python train.py --arch="pvt" --model="image classifier" --dataset="crops of objects in photos (Visual Genome)" --train_examples=123503 --image_size=32 --crop_scale_min=1 --horizontal_flip=true --rotation_deg=5 --targets=["object"] --num_classes=300 --norm="rmsnorm" --norm_position="pre" --activation="swiglu" --mlp_ratio=2 --head_dim=16 --fused_qkv=false --qk_norm=false --parallel_block=false --dropout=0.05 --inner_norm=false --drop_path=0.05 --patch_size=[2, 2] --depths=[2, 4, 4] --widths=[64, 128, 256] --mixing="mixup" --loss="cross_entropy" --init="torch_default" --residual_init="zero_last" --optimizer="muon" --muon_scale="match_rms_adamw" --lr=0.0071 --momentum=0.9 --nesterov=true --orthogonalizer="newton_schulz_5" --adamw_lr_other_params=0.00083 --grad_clip=1.0 --steps=11300 --batch_size=128 --epochs=11.7 --lr_schedule="poly" --final_lr_fraction=0 --warmup_steps=220 --weight_decay=0.02 --adamw_weight_decay_other_params=0
Rows from block 7, named by matrix and row number. Rows with one number belong to one attention dimension. Each number is 50 + 10 x the weight over the matrix's rms, rounded and kept within 0 to 99. All counts start at 0.
# v: attention value (model.blocks.7.attn.v.weight, 256x256), inputs 0-85
# proj: attention output (model.blocks.7.attn.proj.weight, 256x256, transposed), outputs 0-85
v.30:47 64 46 56 55 61 50 61 64 42 37 48 61 49 49 65 56 39 55 56 60 56 67 60 58 43 37 40 57 50 22 55 55 53 20 43 49 29 44 30 42 45 30 43 69 37 37 58 44 52 53 56 50 62 58 43 76 49 60 56 51 37 47 40 26 39 49 44 50 60 62 44 55 82 71 50 46 49 44 35 45 59 39 53 37 65
proj.30:46 52 54 50 55 34 40 25 44 44 33 47 67 60 43 54 40 56 52 44 74 39 51 54 33 45 59 42 38 54 57 35 57 35 54 53 38 39 68 48 51 49 49 41 64 74 38 47 45 60 49 34 59 47 56 62 61 37 60 49 45 59 53 40 29 54 53 69 66 48 46 66 54 44 51 64 53 64 44 61 73 81 52 59 65 56
v.31:47 59 43 44 36 51 67 43 64 45 53 55 37 64 50 53 66 68 48 51 42 38 52 59 58 38 60 38 40 62 47 50 52 41 53 42 51 59 43 39 51 65 49 45 43 53 51 41 43 57 54 43 38 58 54 39 31 53 50 41 58 43 50 44 47 48 59 45 61 46 35 63 43 49 53 49 52 44 41 47 48 65 57 48 54 52
proj.31:57 57 33 53 51 69 59 50 57 57 59 41 48 62 42 42 54 60 65 61 47 43 51 41 58 54 55 48 59 46 44 56 48 45 53 52 42 45 65 58 33 51 64 54 49 56 45 55 47 54 56 40 45 44 39 52 40 41 60 58 44 54 40 47 54 50 51 65 38 54 74 62 39 43 44 75 47 62 57 51 35 45 56 40 53 54
v.32:56 54 54 88 59 58 51 51 55 39 56 46 59 60 58 48 39 46 53 62 37 71 51 48 57 59 43 39 56 45 37 42 56 55 44 47 48 48 50 44 36 41 49 62 34 34 41 44 52 64 51 49 55 51 40 70 65 78 59 32 52 46 44 30 67 42 43 46 40 50 31 54 41 50 65 44 35 55 49 45 47 36 43 58 64 47
proj.32:50 62 48 57 43 38 34 73 49 50 46 47 43 46 42 32 58 46 58 59 54 43 54 42 56 53 48 67 51 54 55 50 42 54 52 48 57 30 72 67 50 38 61 58 58 39 49 34 44 29 41 51 40 45 58 45 45 67 47 47 66 60 58 45 51 69 38 55 72 67 49 57 44 52 48 52 53 64 50 49 33 62 48 53 55 84
v.33:55 50 69 58 56 52 55 41 68 53 56 69 47 51 31 53 50 40 51 29 52 59 46 52 67 44 71 53 19 43 65 59 56 35 38 35 35 58 41 39 50 57 61 64 33 41 37 45 74 39 51 50 35 56 55 40 58 44 26 47 38 53 38 60 37 61 52 55 40 51 46 50 41 46 51 49 51 57 49 61 43 50 47 56 56 48
proj.33:30 42 56 52 45 39 34 35 43 50 52 61 51 54 40 62 46 47 62 68 48 46 33 75 41 65 47 58 34 51 43 54 46 51 52 47 59 62 56 26 46 45 31 46 51 61 57 63 45 49 52 39 49 55 43 61 57 59 85 50 59 59 37 51 48 49 70 50 46 47 48 46 55 51 54 51 49 52 58 40 52 44 47 31 50 54
v.34:44 51 57 63 44 63 48 44 47 53 36 50 57 62 51 57 60 52 44 51 58 54 39 44 65 49 50 41 73 38 61 43 62 45 53 62 54 48 63 53 56 23 66 51 48 42 58 64 56 42 41 63 49 62 48 53 43 43 65 44 52 47 42 52 70 46 38 50 37 51 54 40 45 57 58 45 37 28 55 42 62 56 52 46 40 60
proj.34:52 29 48 70 49 66 62 51 53 50 52 53 56 49 36 50 34 26 64 53 47 43 45 47 46 69 44 68 44 64 49 45 54 46 55 53 45 53 45 32 54 65 58 36 56 49 50 36 53 43 65 58 83 39 46 52 38 51 70 63 46 48 46 61 58 39 55 56 64 53 46 66 37 37 47 53 64 56 50 51 46 49 48 55 60 44
v.35:38 60 47 48 39 56 58 42 59 66 50 63 57 47 43 67 68 35 58 48 49 52 52 69 39 53 51 45 39 60 54 39 40 42 48 54 32 53 42 59 41 49 45 30 30 34 63 48 52 58 35 47 35 30 57 48 54 70 55 60 47 56 51 36 54 49 50 36 42 51 56 61 52 49 44 43 43 41 54 51 58 56 45 61 55 50
proj.35:55 55 43 68 52 44 27 41 36 53 50 63 50 58 48 45 72 43 59 53 59 52 42 50 39 34 40 45 55 50 62 46 65 72 44 59 60 59 52 52 53 44 55 69 46 34 41 36 48 40 35 67 44 43 46 47 46 50 76 46 60 51 60 37 58 43 50 43 67 54 32 49 39 46 41 49 53 34 43 39 51 63 40 58 52 42
v.36:46 45 51 72 41 49 62 45 43 46 48 56 50 67 50 50 59 36 61 35 75 37 39 38 61 28 38 43 67 46 40 44 59 46 48 56 46 58 53 50 55 51 51 47 50 55 36 38 57 50 42 43 53 59 43 22 49 52 61 40 46 47 35 47 48 67 44 57 51 54 45 52 57 42 53 53 56 68 63 51 44 40 47 48 38 56
proj.36:44 52 40 57 54 36 54 41 59 49 60 43 48 60 62 31 38 55 69 45 47 49 61 34 40 50 43 64 45 41 59 60 57 48 45 40 65 56 68 51 63 52 45 39 58 59 28 55 55 62 59 65 59 75 39 72 73 38 57 38 57 45 50 55 51 58 40 53 67 49 54 50 39 45 31 58 43 31 56 32 40 52 59 15 43 48
v.37:39 51 58 55 61 63 56 49 64 32 34 40 54 48 53 51 53 68 63 57 34 69 32 52 51 46 58 52 59 67 59 54 42 53 25 45 48 34 47 53 54 34 46 43 39 49 64 61 61 43 45 53 43 55 61 39 49 35 62 43 47 63 50 77 63 55 66 45 48 65 52 61 52 59 34 58 49 34 60 47 48 42 51 61 65 64
proj.37:53 54 65 51 45 73 52 52 46 49 34 63 33 48 43 57 65 50 44 48 67 42 64 35 51 66 47 51 44 38 49 36 56 45 50 59 56 55 48 59 47 51 57 57 67 59 35 59 59 65 53 33 47 47 34 45 41 39 60 64 45 45 48 50 55 50 47 53 49 52 59 57 60 46 45 39 42 60 37 60 55 57 52 39 39 70
v.38:57 48 47 50 51 60 52 17 67 50 41 55 43 61 52 74 40 54 82 48 56 54 50 50 58 57 72 33 55 52 51 45 45 38 64 44 47 42 55 50 49 53 61 61 53 38 56 47 62 38 63 44 63 48 47 58 59 42 53 68 50 48 43 34 39 48 54 49 44 50 27 51 39 36 80 46 49 55 54 48 55 60 45 50 58 38
proj.38:24 58 54 41 61 42 60 49 46 62 54 53 54 36 40 60 49 38 51 35 55 41 47 53 57 33 53 51 38 59 39 48 54 49 52 46 59 48 74 64 55 56 19 56 41 46 51 58 67 57 52 55 29 57 58 48 51 64 42 58 75 56 41 45 57 58 32 53 40 43 52 47 33 66 25 44 36 47 34 54 62 35 51 41 69 73
v.39:63 40 73 54 60 60 61 68 50 46 65 38 54 49 46 41 52 45 55 49 52 50 40 35 48 23 39 55 45 51 49 60 62 57 45 47 47 65 69 35 20 39 47 61 56 43 57 47 59 71 51 62 61 34 37 58 57 48 58 56 43 60 47 37 49 58 49 50 62 44 52 57 58 27 58 41 48 67 49 40 61 43 69 67 47 56
proj.39:52 49 49 58 60 31 47 66 38 34 60 57 44 49 19 42 56 43 38 63 42 48 50 38 57 60 62 61 36 49 44 43 45 36 50 56 44 40 54 52 39 77 46 40 43 48 41 39 51 62 48 53 52 50 54 40 60 65 43 54 68 53 20 69 48 56 47 47 58 51 51 57 51 63 39 66 43 44 69 59 35 55 54 24 63 70
v.40:47 68 71 41 45 50 56 40 34 65 56 43 56 47 64 54 44 39 34 56 64 49 63 54 51 51 46 56 43 30 33 39 29 61 47 65 55 55 61 71 48 61 57 38 32 59 61 41 46 59 41 48 62 49 42 51 40 51 62 48 56 42 47 64 51 49 43 48 37 55 38 53 35 61 49 40 37 42 59 46 45 46 53 44 52 53
proj.40:46 42 57 51 51 74 45 52 48 44 54 49 45 46 48 47 36 40 53 44 44 53 59 61 58 39 48 39 45 50 41 53 62 42 41 37 26 61 38 51 62 53 64 62 50 38 58 51 68 52 49 70 31 21 55 61 60 53 58 60 64 57 35 38 58 38 76 49 52 44 53 51 48 33 58 43 51 39 46 57 36 57 52 54 50 58
v.41:35 64 43 41 31 55 22 58 54 61 24 60 67 60 40 53 61 57 49 64 65 54 57 39 44 76 52 58 51 56 62 45 38 30 37 53 53 51 61 50 53 66 50 65 54 51 51 66 41 61 51 58 52 49 46 61 37 33 44 52 58 46 55 57 61 68 57 72 48 37 49 50 34 44 49 53 75 53 48 28 53 51 43 44 52 59
proj.41:42 27 63 46 52 63 51 66 46 44 42 81 71 55 31 47 49 52 60 38 58 63 75 58 42 62 33 47 41 47 47 41 40 43 52 55 47 52 59 45 47 36 51 42 63 64 43 53 51 58 55 58 54 68 65 42 39 39 56 52 52 41 59 29 42 32 42 24 52 49 51 40 42 39 51 51 48 44 64 44 49 61 63 68 36 38
v.42:59 63 52 31 38 56 51 33 55 45 40 58 47 42 63 47 55 33 37 10 54 52 28 40 62 56 56 47 46 60 50 58 49 55 42 62 46 63 53 55 62 58 32 52 43 53 43 54 61 63 42 61 60 52 47 46 54 39 38 71 44 60 36 59 51 30 51 40 55 58 58 49 53 51 40 64 54 61 58 47 45 66 55 43 58 38
proj.42:55 48 40 58 53 38 43 47 48 58 44 58 57 65 55 65 52 61 61 59 59 44 63 52 60 51 32 36 43 53 65 47 53 39 54 41 37 53 41 37 67 55 53 49 65 37 49 54 70 65 40 38 53 33 63 56 68 52 66 50 68 43 45 53 48 43 48 46 32 53 52 51 54 59 70 51 61 48 44 50 56 35 34 50 46 62
v.43:52 43 54 51 55 49 50 56 36 55 47 45 40 40 68 32 36 47 48 65 58 61 61 42 31 43 35 49 48 58 48 33 46 41 32 43 60 50 31 50 66 49 34 46 39 55 39 63 67 43 24 57 40 40 43 69 29 46 51 51 55 31 51 41 54 36 72 42 55 41 53 64 56 41 42 51 47 61 45 41 44 49 46 55 52 57
proj.43:62 72 58 59 37 60 50 59 64 52 65 52 55 34 52 54 49 51 60 60 42 67 73 55 55 53 53 70 60 58 58 45 45 51 50 71 49 46 55 74 42 45 61 46 50 54 44 60 64 50 45 52 43 64 39 40 39 64 50 49 52 46 40 60 33 43 39 40 54 37 62 55 50 51 51 38 40 54 76 50 47 47 37 50 62 55
v.44:61 64 57 38 41 51 61 39 31 48 43 42 56 58 31 61 54 44 43 55 44 45 56 45 59 60 47 51 59 52 60 53 49 44 48 42 51 29 56 56 49 47 46 42 28 63 71 55 39 63 35 50 43 64 65 38 61 37 54 48 57 64 53 51 49 36 61 55 50 44 56 56 52 35 47 35 59 55 48 55 32 28 42 49 51 53
proj.44:53 39 34 54 50 48 58 38 61 43 44 49 39 40 57 46 44 46 60 46 65 49 45 48 47 50 42 36 35 55 45 54 56 54 38 46 58 42 41 40 37 52 73 63 45 36 46 61 65 53 73 61 41 36 45 34 44 61 52 63 52 56 58 55 50 41 68 24 52 46 37 39 53 48 49 55 77 63 63 43 55 45 49 44 40 48
v.45:44 55 49 54 44 55 54 40 49 52 43 58 47 56 65 48 50 67 55 64 53 40 47 53 47 43 56 46 40 59 60 62 37 40 43 50 51 63 46 58 58 54 48 36 47 43 59 17 59 51 62 56 50 43 57 60 45 40 60 54 49 33 55 58 60 63 45 56 58 43 51 38 38 49 58 42 55 39 45 46 36 47 46 47 33 82
proj.45:52 47 57 45 52 58 51 62 51 55 68 50 56 63 65 48 32 49 58 60 49 44 42 54 58 39 61 50 41 38 54 62 48 66 48 54 28 40 52 40 36 51 51 52 68 44 47 68 66 42 68 41 57 56 36 45 61 51 43 67 43 41 57 39 46 47 54 43 40 53 50 47 54 49 52 46 48 52 47 40 36 57 63 50 48 50
v.46:36 42 72 43 70 50 30 38 58 31 43 35 49 41 43 35 67 37 60 39 57 44 55 47 51 81 53 75 39 54 54 48 48 63 36 29 38 57 37 41 51 63 56 33 39 37 47 49 55 47 42 48 55 68 61 60 40 41 65 69 43 51 60 48 54 65 56 63 61 65 43 36 58 41 60 65 60 29 67 44 50 58 49 60 50 52
proj.46:62 56 50 53 41 57 38 32 48 46 42 42 58 53 45 49 51 43 50 46 56 70 47 45 43 53 50 52 57 46 44 38 52 61 21 69 40 54 39 49 47 53 26 64 45 52 39 36 51 45 50 50 55 65 50 52 61 70 51 49 37 50 28 44 16 55 49 34 58 39 53 36 43 53 42 42 48 48 53 46 40 38 62 65 56 46
v.47:57 55 53 60 52 53 50 52 47 58 58 58 47 47 45 36 51 39 66 54 35 53 53 60 46 45 39 51 37 50 52 40 48 61 58 58 37 60 61 47 57 63 38 53 60 45 54 47 62 45 61 62 36 44 43 48 35 60 54 52 58 37 41 39 49 53 62 50 48 32 60 27 47 37 58 29 45 38 51 49 42 52 44 58 45 51
proj.47:50 56 69 42 40 62 56 39 49 43 45 48 46 64 56 60 48 29 44 56 52 51 27 44 43 51 63 48 43 50 52 56 58 55 47 53 63 53 55 31 50 48 42 58 53 36 53 41 57 32 55 49 40 65 36 36 60 18 46 54 61 41 66 62 56 68 41 61 60 71 43 53 64 57 51 41 44 54 57 73 38 42 53 41 45 65
v.48:41 51 62 56 58 50 50 33 60 48 41 31 49 60 33 35 54 60 56 55 48 29 33 55 82 50 54 56 52 56 61 55 52 51 43 46 45 42 36 49 49 52 57 66 63 34 42 51 59 67 65 44 53 47 47 61 48 49 53 42 47 79 47 58 38 48 55 71 50 57 55 58 56 54 53 34 49 26 57 67 44 45 51 61 59 37
proj.48:48 26 49 63 59 46 47 43 62 47 65 25 38 40 51 51 51 54 46 64 48 54 48 47 43 37 49 40 50 50 62 50 40 55 67 52 45 39 34 45 83 52 65 54 45 73 44 42 55 49 55 43 35 48 43 62 40 48 67 68 51 48 48 55 58 46 42 45 49 35 51 42 42 41 42 42 44 57 49 49 33 43 39 25 53 40
v.49:46 35 56 48 44 52 76 62 38 57 44 51 53 62 37 53 54 61 53 54 58 60 47 39 57 46 43 48 40 56 55 50 56 62 59 38 70 44 43 50 48 38 36 43 66 68 49 37 39 65 47 72 35 35 45 65 45 63 55 44 50 61 51 45 44 55 34 48 39 41 46 39 66 51 43 51 57 50 49 32 39 61 39 59 54 57
proj.49:30 47 63 40 43 46 47 32 43 52 53 35 53 40 64 51 61 53 47 50 38 50 70 48 47 55 52 47 69 46 61 49 47 51 58 48 46 56 45 47 51 46 49 73 41 53 43 54 48 44 31 67 60 51 42 70 59 45 55 47 45 70 34 39 60 42 38 63 48 47 53 46 59 27 36 42 55 62 58 39 61 54 71 49 57 67
v.50:61 53 62 60 36 31 56 56 38 43 74 62 54 56 42 39 40 78 53 47 48 36 53 41 55 30 69 71 44 44 53 52 63 64 55 66 61 68 45 51 73 53 60 35 62 60 44 55 56 49 64 36 47 51 60 47 65 63 37 40 47 39 63 38 69 16 51 57 54 46 52 49 58 46 58 58 38 58 58 64 41 62 72 48 50 66
proj.50:33 64 32 52 62 52 56 61 26 71 46 40 53 46 47 49 35 36 61 61 23 51 44 39 47 44 54 50 51 49 58 62 50 60 60 34 50 31 44 55 57 58 30 48 59 58 46 51 46 57 44 68 57 35 39 49 53 48 68 41 49 52 59 57 39 37 61 42 31 53 59 62 34 50 53 50 57 46 51 45 66 54 56 63 27 57
v.51:70 18 64 38 77 56 66 57 75 50 51 54 64 54 53 55 58 45 48 83 34 45 69 47 50 51 47 40 54 45 71 60 53 69 57 62 40 58 43 51 39 57 57 59 58 34 46 61 54 46 48 61 47 48 60 63 41 49 50 56 47 39 68 52 43 54 46 60 54 72 37 32 66 50 55 45 42 50 62 59 41 60 59 59 60 48
proj.51:57 35 67 71 53 45 54 66 49 55 46 54 56 71 49 52 39 56 40 59 48 42 53 41 50 62 44 46 50 27 46 50 62 50 41 48 45 48 34 55 56 47 49 55 45 41 37 50 54 52 63 46 63 54 79 53 58 60 58 63 59 38 50 67 54 46 51 36 53 64 48 58 35 45 51 41 44 31 70 64 51 48 45 57 43 68
v.52:33 48 64 30 45 34 58 41 71 50 34 59 43 55 53 48 43 47 63 60 38 44 52 66 62 59 37 42 40 70 63 55 43 52 48 45 44 52 48 63 39 73 56 52 53 50 59 46 64 56 38 79 57 54 41 47 59 49 37 54 47 34 57 60 58 59 49 29 66 40 62 50 63 39 47 54 60 65 50 48 54 64 29 45 49 50
proj.52:44 53 58 42 33 55 58 44 66 46 56 47 51 51 49 46 51 44 72 39 50 54 61 52 67 41 62 36 55 43 45 69 51 55 50 39 53 58 48 48 53 53 59 46 56 44 54 68 31 58 53 41 42 43 53 55 35 60 51 43 51 59 48 48 50 28 54 54 43 53 57 61 27 64 45 43 55 49 46 37 40 49 58 58 40 41
v.53:58 72 55 39 42 30 63 65 52 39 61 45 62 42 52 28 45 58 54 42 55 48 34 69 54 59 40 42 56 52 57 47 59 32 51 39 57 54 50 37 50 45 53 66 39 52 34 38 75 57 58 34 48 41 59 52 30 68 48 57 68 45 42 45 56 63 50 52 41 52 37 44 63 62 44 49 54 53 59 49 46 30 39 55 66 49
proj.53:42 54 58 56 44 45 45 69 61 55 44 54 42 74 53 58 31 51 62 44 56 40 50 67 39 52 40 31 59 36 55 35 37 35 39 60 79 53 33 38 49 50 42 44 54 30 79 59 43 42 48 67 36 34 39 55 61 61 52 54 53 50 59 61 55 48 51 56 73 54 69 45 57 77 39 53 73 51 37 50 48 54 45 46 57 52
v.54:53 30 40 49 47 39 45 37 51 35 49 45 49 56 52 38 54 38 57 40 53 53 54 60 58 60 53 50 46 60 47 44 65 40 30 40 63 55 50 48 40 45 57 48 40 47 71 39 46 70 50 54 71 38 66 41 39 50 54 43 57 46 65 44 56 52 49 40 33 52 56 26 70 52 63 60 75 54 40 45 59 44 45 40 57 50
proj.54:64 56 53 58 47 32 52 45 37 45 44 55 52 50 57 52 58 50 36 57 61 50 46 65 60 80 67 59 53 47 49 48 51 46 29 39 22 40 50 34 30 60 61 30 40 29 49 67 39 37 38 56 54 64 57 52 53 55 44 56 55 59 31 43 46 43 51 64 54 40 54 60 55 58 43 54 55 43 56 45 49 27 38 52 65 49
v.55:34 66 54 41 50 58 38 66 50 33 55 64 45 56 50 42 52 64 50 49 42 43 50 41 53 48 57 53 49 51 63 45 43 41 37 65 40 40 37 48 58 45 48 46 49 42 38 53 64 63 51 44 47 29 39 46 43 39 47 53 76 56 43 40 46 60 61 53 58 49 40 39 50 40 31 49 45 60 48 73 59 53 27 46 50 52
proj.55:50 54 43 55 45 54 48 56 40 46 55 41 60 42 26 40 46 62 62 63 47 60 45 48 64 50 36 36 55 43 42 61 49 56 61 52 53 54 44 55 52 47 50 58 60 56 56 58 44 48 60 56 46 49 46 66 33 29 56 40 43 60 63 68 58 53 45 55 54 60 46 43 65 57 43 60 39 53 57 50 55 56 34 61 39 38
v.56:59 51 55 45 61 35 61 41 41 53 42 50 25 50 37 40 64 34 54 67 53 58 63 67 39 64 52 38 50 42 56 69 42 43 49 54 35 34 45 73 58 49 31 53 55 44 42 49 65 61 33 59 34 48 42 42 54 67 41 51 39 53 54 53 51 51 51 65 38 61 48 49 37 54 65 37 43 55 40 42 43 42 51 51 56 48
proj.56:64 57 52 46 46 46 55 43 43 51 43 73 51 61 36 44 45 24 40 34 47 46 44 54 54 48 65 44 47 76 61 48 59 44 41 43 54 52 69 35 48 60 43 46 56 45 50 44 53 57 69 57 45 54 52 59 30 34 51 41 51 35 43 67 39 50 57 62 45 60 62 59 52 64 58 52 45 61 48 45 53 61 51 58 29 46
v.57:66 57 62 61 52 55 56 44 65 47 64 54 54 50 55 63 50 45 62 32 31 23 37 50 39 53 30 41 50 62 40 58 53 43 45 33 31 59 40 50 38 62 69 43 54 59 49 62 60 48 48 45 52 55 49 56 50 48 75 60 39 63 46 37 56 48 50 36 51 49 68 51 53 51 62 41 39 54 41 59 38 75 51 45 55 45
proj.57:52 54 22 63 56 48 44 54 51 50 47 51 45 45 49 44 52 52 53 53 67 65 44 46 55 49 48 47 52 41 57 68 64 78 29 58 49 71 45 70 49 42 38 26 34 52 30 60 55 75 46 43 34 51 44 49 61 24 49 47 45 53 56 42 54 48 55 39 49 53 53 55 49 57 42 34 47 55 63 40 36 44 45 49 60 70
v.58:56 63 29 51 51 51 57 42 48 60 32 50 51 43 57 56 50 42 46 48 37 51 56 28 40 52 52 40 39 46 47 50 53 48 50 65 44 48 72 45 39 55 43 52 64 39 39 42 46 49 71 45 45 52 69 27 45 59 55 56 44 61 64 62 60 43 28 58 24 53 51 38 69 56 45 51 48 55 41 34 46 18 60 49 62 35
proj.58:58 54 65 38 60 71 48 47 58 60 43 42 27 56 61 55 37 55 44 44 74 41 51 50 33 52 56 57 47 43 56 66 69 49 42 51 56 63 62 51 44 55 45 47 66 50 57 19 53 49 46 62 67 61 53 44 51 58 55 45 58 53 50 58 55 48 48 42 38 31 55 37 54 34 44 61 41 47 32 54 64 45 62 54 49 59
v.59:59 29 62 60 43 45 57 40 72 52 51 56 47 53 56 43 57 67 55 42 57 56 43 57 52 26 48 55 63 47 76 62 46 65 46 57 36 52 55 51 27 57 60 33 42 56 87 69 47 68 42 46 56 30 52 29 63 39 56 42 40 58 41 59 48 53 52 38 32 27 55 54 31 50 56 54 40 49 59 58 42 41 53 41 42 42
proj.59:49 55 44 51 39 63 63 62 36 29 36 55 54 41 56 59 53 38 62 47 40 63 34 54 61 52 57 57 31 47 44 46 45 55 30 55 39 34 56 58 60 59 41 56 48 41 64 47 74 45 66 57 58 41 51 57 50 48 43 41 41 83 41 40 50 43 56 53 43 54 50 46 51 52 63 47 39 52 59 42 43 24 43 58 52 43
v.60:52 56 43 48 56 54 60 61 53 54 46 48 48 42 65 40 47 46 59 55 57 44 49 38 53 50 63 44 57 55 47 53 48 77 55 57 67 33 54 24 43 39 37 38 23 67 57 43 55 54 46 47 36 58 47 38 33 46 58 53 64 67 54 64 47 66 63 51 63 33 61 53 48 59 59 45 39 51 54 33 58 57 47 45 51 50
proj.60:51 60 52 29 46 47 48 54 52 45 42 59 41 46 50 38 50 38 59 33 49 48 50 52 43 52 53 31 78 46 54 26 48 51 61 42 56 54 52 39 43 56 50 36 60 35 59 55 57 66 58 59 50 49 42 48 37 63 46 52 31 43 60 65 64 52 58 59 52 50 39 50 42 33 57 40 47 52 56 37 41 52 51 37 43 48
v.61:27 58 60 41 38 44 58 43 53 49 56 62 39 56 48 43 78 52 29 54 40 40 61 40 34 46 40 57 55 57 67 42 53 33 59 45 52 46 52 44 70 71 50 25 44 34 31 35 47 34 38 41 55 38 53 37 55 50 38 50 56 61 51 53 49 33 48 49 62 59 53 48 55 64 63 53 50 34 60 60 54 43 44 46 44 48
proj.61:35 61 34 37 54 61 73 44 53 52 44 49 26 60 48 61 50 48 73 54 47 71 53 45 71 38 37 42 63 46 40 42 35 39 60 40 69 50 66 46 60 49 50 63 48 61 41 32 45 54 47 64 53 53 33 49 50 63 38 56 44 43 44 57 48 37 37 53 50 43 52 45 35 48 27 48 44 55 43 49 34 34 56 56 49 36
v.62:46 66 42 57 37 55 28 60 35 52 41 60 47 51 60 35 50 56 61 48 45 49 39 41 69 47 42 47 43 50 40 37 44 52 47 38 66 50 37 53 40 53 35 43 54 45 48 42 46 56 56 60 55 36 42 47 39 47 61 61 54 54 45 71 52 70 54 61 34 50 31 66 56 55 53 65 36 61 57 52 56 59 56 55 46 50
proj.62:41 43 58 51 32 54 58 60 60 39 32 64 67 28 39 41 32 51 45 42 54 62 53 50 42 73 58 40 51 56 57 68 49 45 56 61 40 59 53 38 41 55 35 61 53 61 61 44 64 51 44 44 61 47 57 80 50 40 61 50 38 42 52 53 36 49 63 62 53 36 55 49 47 46 50 39 40 70 37 60 53 47 53 34 57 63
v.63:41 54 54 43 32 52 60 45 52 50 43 46 53 58 43 45 54 38 54 64 51 62 48 48 48 50 46 54 45 56 59 55 46 47 47 45 61 30 49 29 45 59 59 53 54 51 51 40 46 56 67 52 64 55 56 59 47 30 49 43 25 58 43 51 36 55 39 40 37 41 55 51 59 69 57 40 52 40 49 66 40 71 55 35 52 38
proj.63:54 39 53 41 60 77 51 40 60 53 65 54 41 46 39 23 69 51 65 33 44 48 58 55 48 50 64 71 32 49 58 46 34 44 56 37 43 35 41 57 53 49 52 62 55 61 49 53 51 48 47 55 87 44 38 64 36 58 45 52 46 50 44 59 49 52 51 59 47 44 46 51 30 52 46 50 69 48 62 26 56 31 47 37 59 63
v.64:70 61 59 46 66 44 49 46 60 32 30 60 49 39 59 52 45 43 28 39 55 57 55 28 63 68 44 53 62 56 54 58 46 53 41 53 58 56 29 44 53 42 72 70 39 60 68 71 50 60 66 58 50 61 46 44 42 45 51 43 49 58 58 53 50 64 55 33 39 40 64 61 51 51 41 46 51 46 51 56 55 58 41 59 46 48
proj.64:50 38 35 78 20 46 58 39 45 57 28 43 61 46 51 61 42 44 55 58 52 45 42 48 43 45 47 51 50 50 48 53 62 31 39 46 30 39 49 54 47 52 64 45 63 67 45 39 42 42 21 68 40 39 46 42 40 31 42 53 30 55 38 38 48 45 44 47 58 39 51 41 63 33 65 48 61 39 41 53 60 48 53 36 58 56
v.65:34 45 59 37 51 53 44 64 48 52 58 34 48 55 74 49 38 53 66 49 61 57 54 52 45 63 56 56 32 37 33 46 53 49 46 49 61 38 48 47 51 41 49 51 30 61 48 58 54 48 39 50 48 89 49 42 51 55 42 42 65 44 38 31 53 38 46 46 51 51 43 63 56 43 66 42 36 48 36 38 67 53 63 45 41 59
proj.65:33 67 57 60 28 49 69 50 66 24 53 48 59 56 49 72 57 41 69 57 36 65 54 40 63 54 66 56 61 70 36 64 27 57 71 56 38 37 51 50 33 65 45 71 60 46 64 59 54 39 45 43 54 55 57 40 50 57 51 46 56 55 57 36 68 37 67 45 59 54 48 47 54 51 33 42 42 43 44 67 49 39 62 60 65 59
v.66:69 57 53 48 51 52 47 59 50 31 61 59 50 72 45 33 57 37 41 56 63 40 41 61 70 59 60 47 58 57 45 34 42 54 38 54 45 56 70 68 56 43 46 40 52 50 59 51 48 42 44 62 52 50 37 43 47 64 55 26 58 41 50 40 58 60 68 31 46 44 57 42 49 72 43 47 48 56 28 40 33 47 68 52 44 42
proj.66:43 61 73 65 64 38 54 42 52 39 39 49 41 39 42 48 48 65 59 52 40 66 53 46 47 55 51 43 37 49 51 53 41 41 72 45 61 33 41 39 61 58 60 55 42 37 45 57 46 47 37 27 52 51 60 54 75 47 53 35 48 35 74 40 48 55 53 49 73 65 58 52 51 59 54 51 58 40 56 49 45 36 49 67 62 45
v.67:66 47 53 49 62 66 57 43 61 51 66 48 43 59 50 33 61 59 49 59 60 58 32 36 43 30 52 48 48 73 50 41 35 45 30 44 56 60 36 52 34 29 66 55 53 60 48 56 46 41 63 61 53 51 47 50 45 27 59 53 49 71 46 51 51 57 44 54 53 64 59 63 64 80 69 56 56 45 58 53 68 43 59 41 42 60
proj.67:60 44 44 60 52 53 47 34 51 57 59 43 53 39 40 64 63 53 36 50 52 51 38 37 44 57 31 55 69 52 55 68 60 50 49 49 64 61 39 40 50 50 54 29 48 58 50 71 56 54 45 55 61 46 61 26 28 39 40 56 49 51 55 63 53 54 43 48 37 47 62 41 49 57 33 41 50 43 58 41 40 47 56 30 43 41
v.68:58 41 42 49 62 53 54 49 53 61 54 61 49 42 37 55 35 50 71 51 54 48 43 53 52 60 43 38 36 46 50 43 54 48 47 46 49 49 54 45 44 53 44 61 32 43 60 59 55 35 35 51 59 55 58 32 41 46 37 53 46 33 63 36 44 39 58 39 46 36 44 54 43 57 50 56 46 58 68 47 37 45 34 58 53 59
proj.68:55 42 61 58 44 75 23 55 36 48 52 69 47 56 52 46 41 62 45 57 36 37 63 50 60 67 44 41 47 45 48 33 70 56 47 60 45 64 48 43 53 57 35 50 40 36 54 38 46 63 43 47 71 60 59 31 42 55 34 44 56 34 60 37 44 51 62 54 33 55 54 38 46 48 36 44 48 49 43 40 48 58 51 44 53 65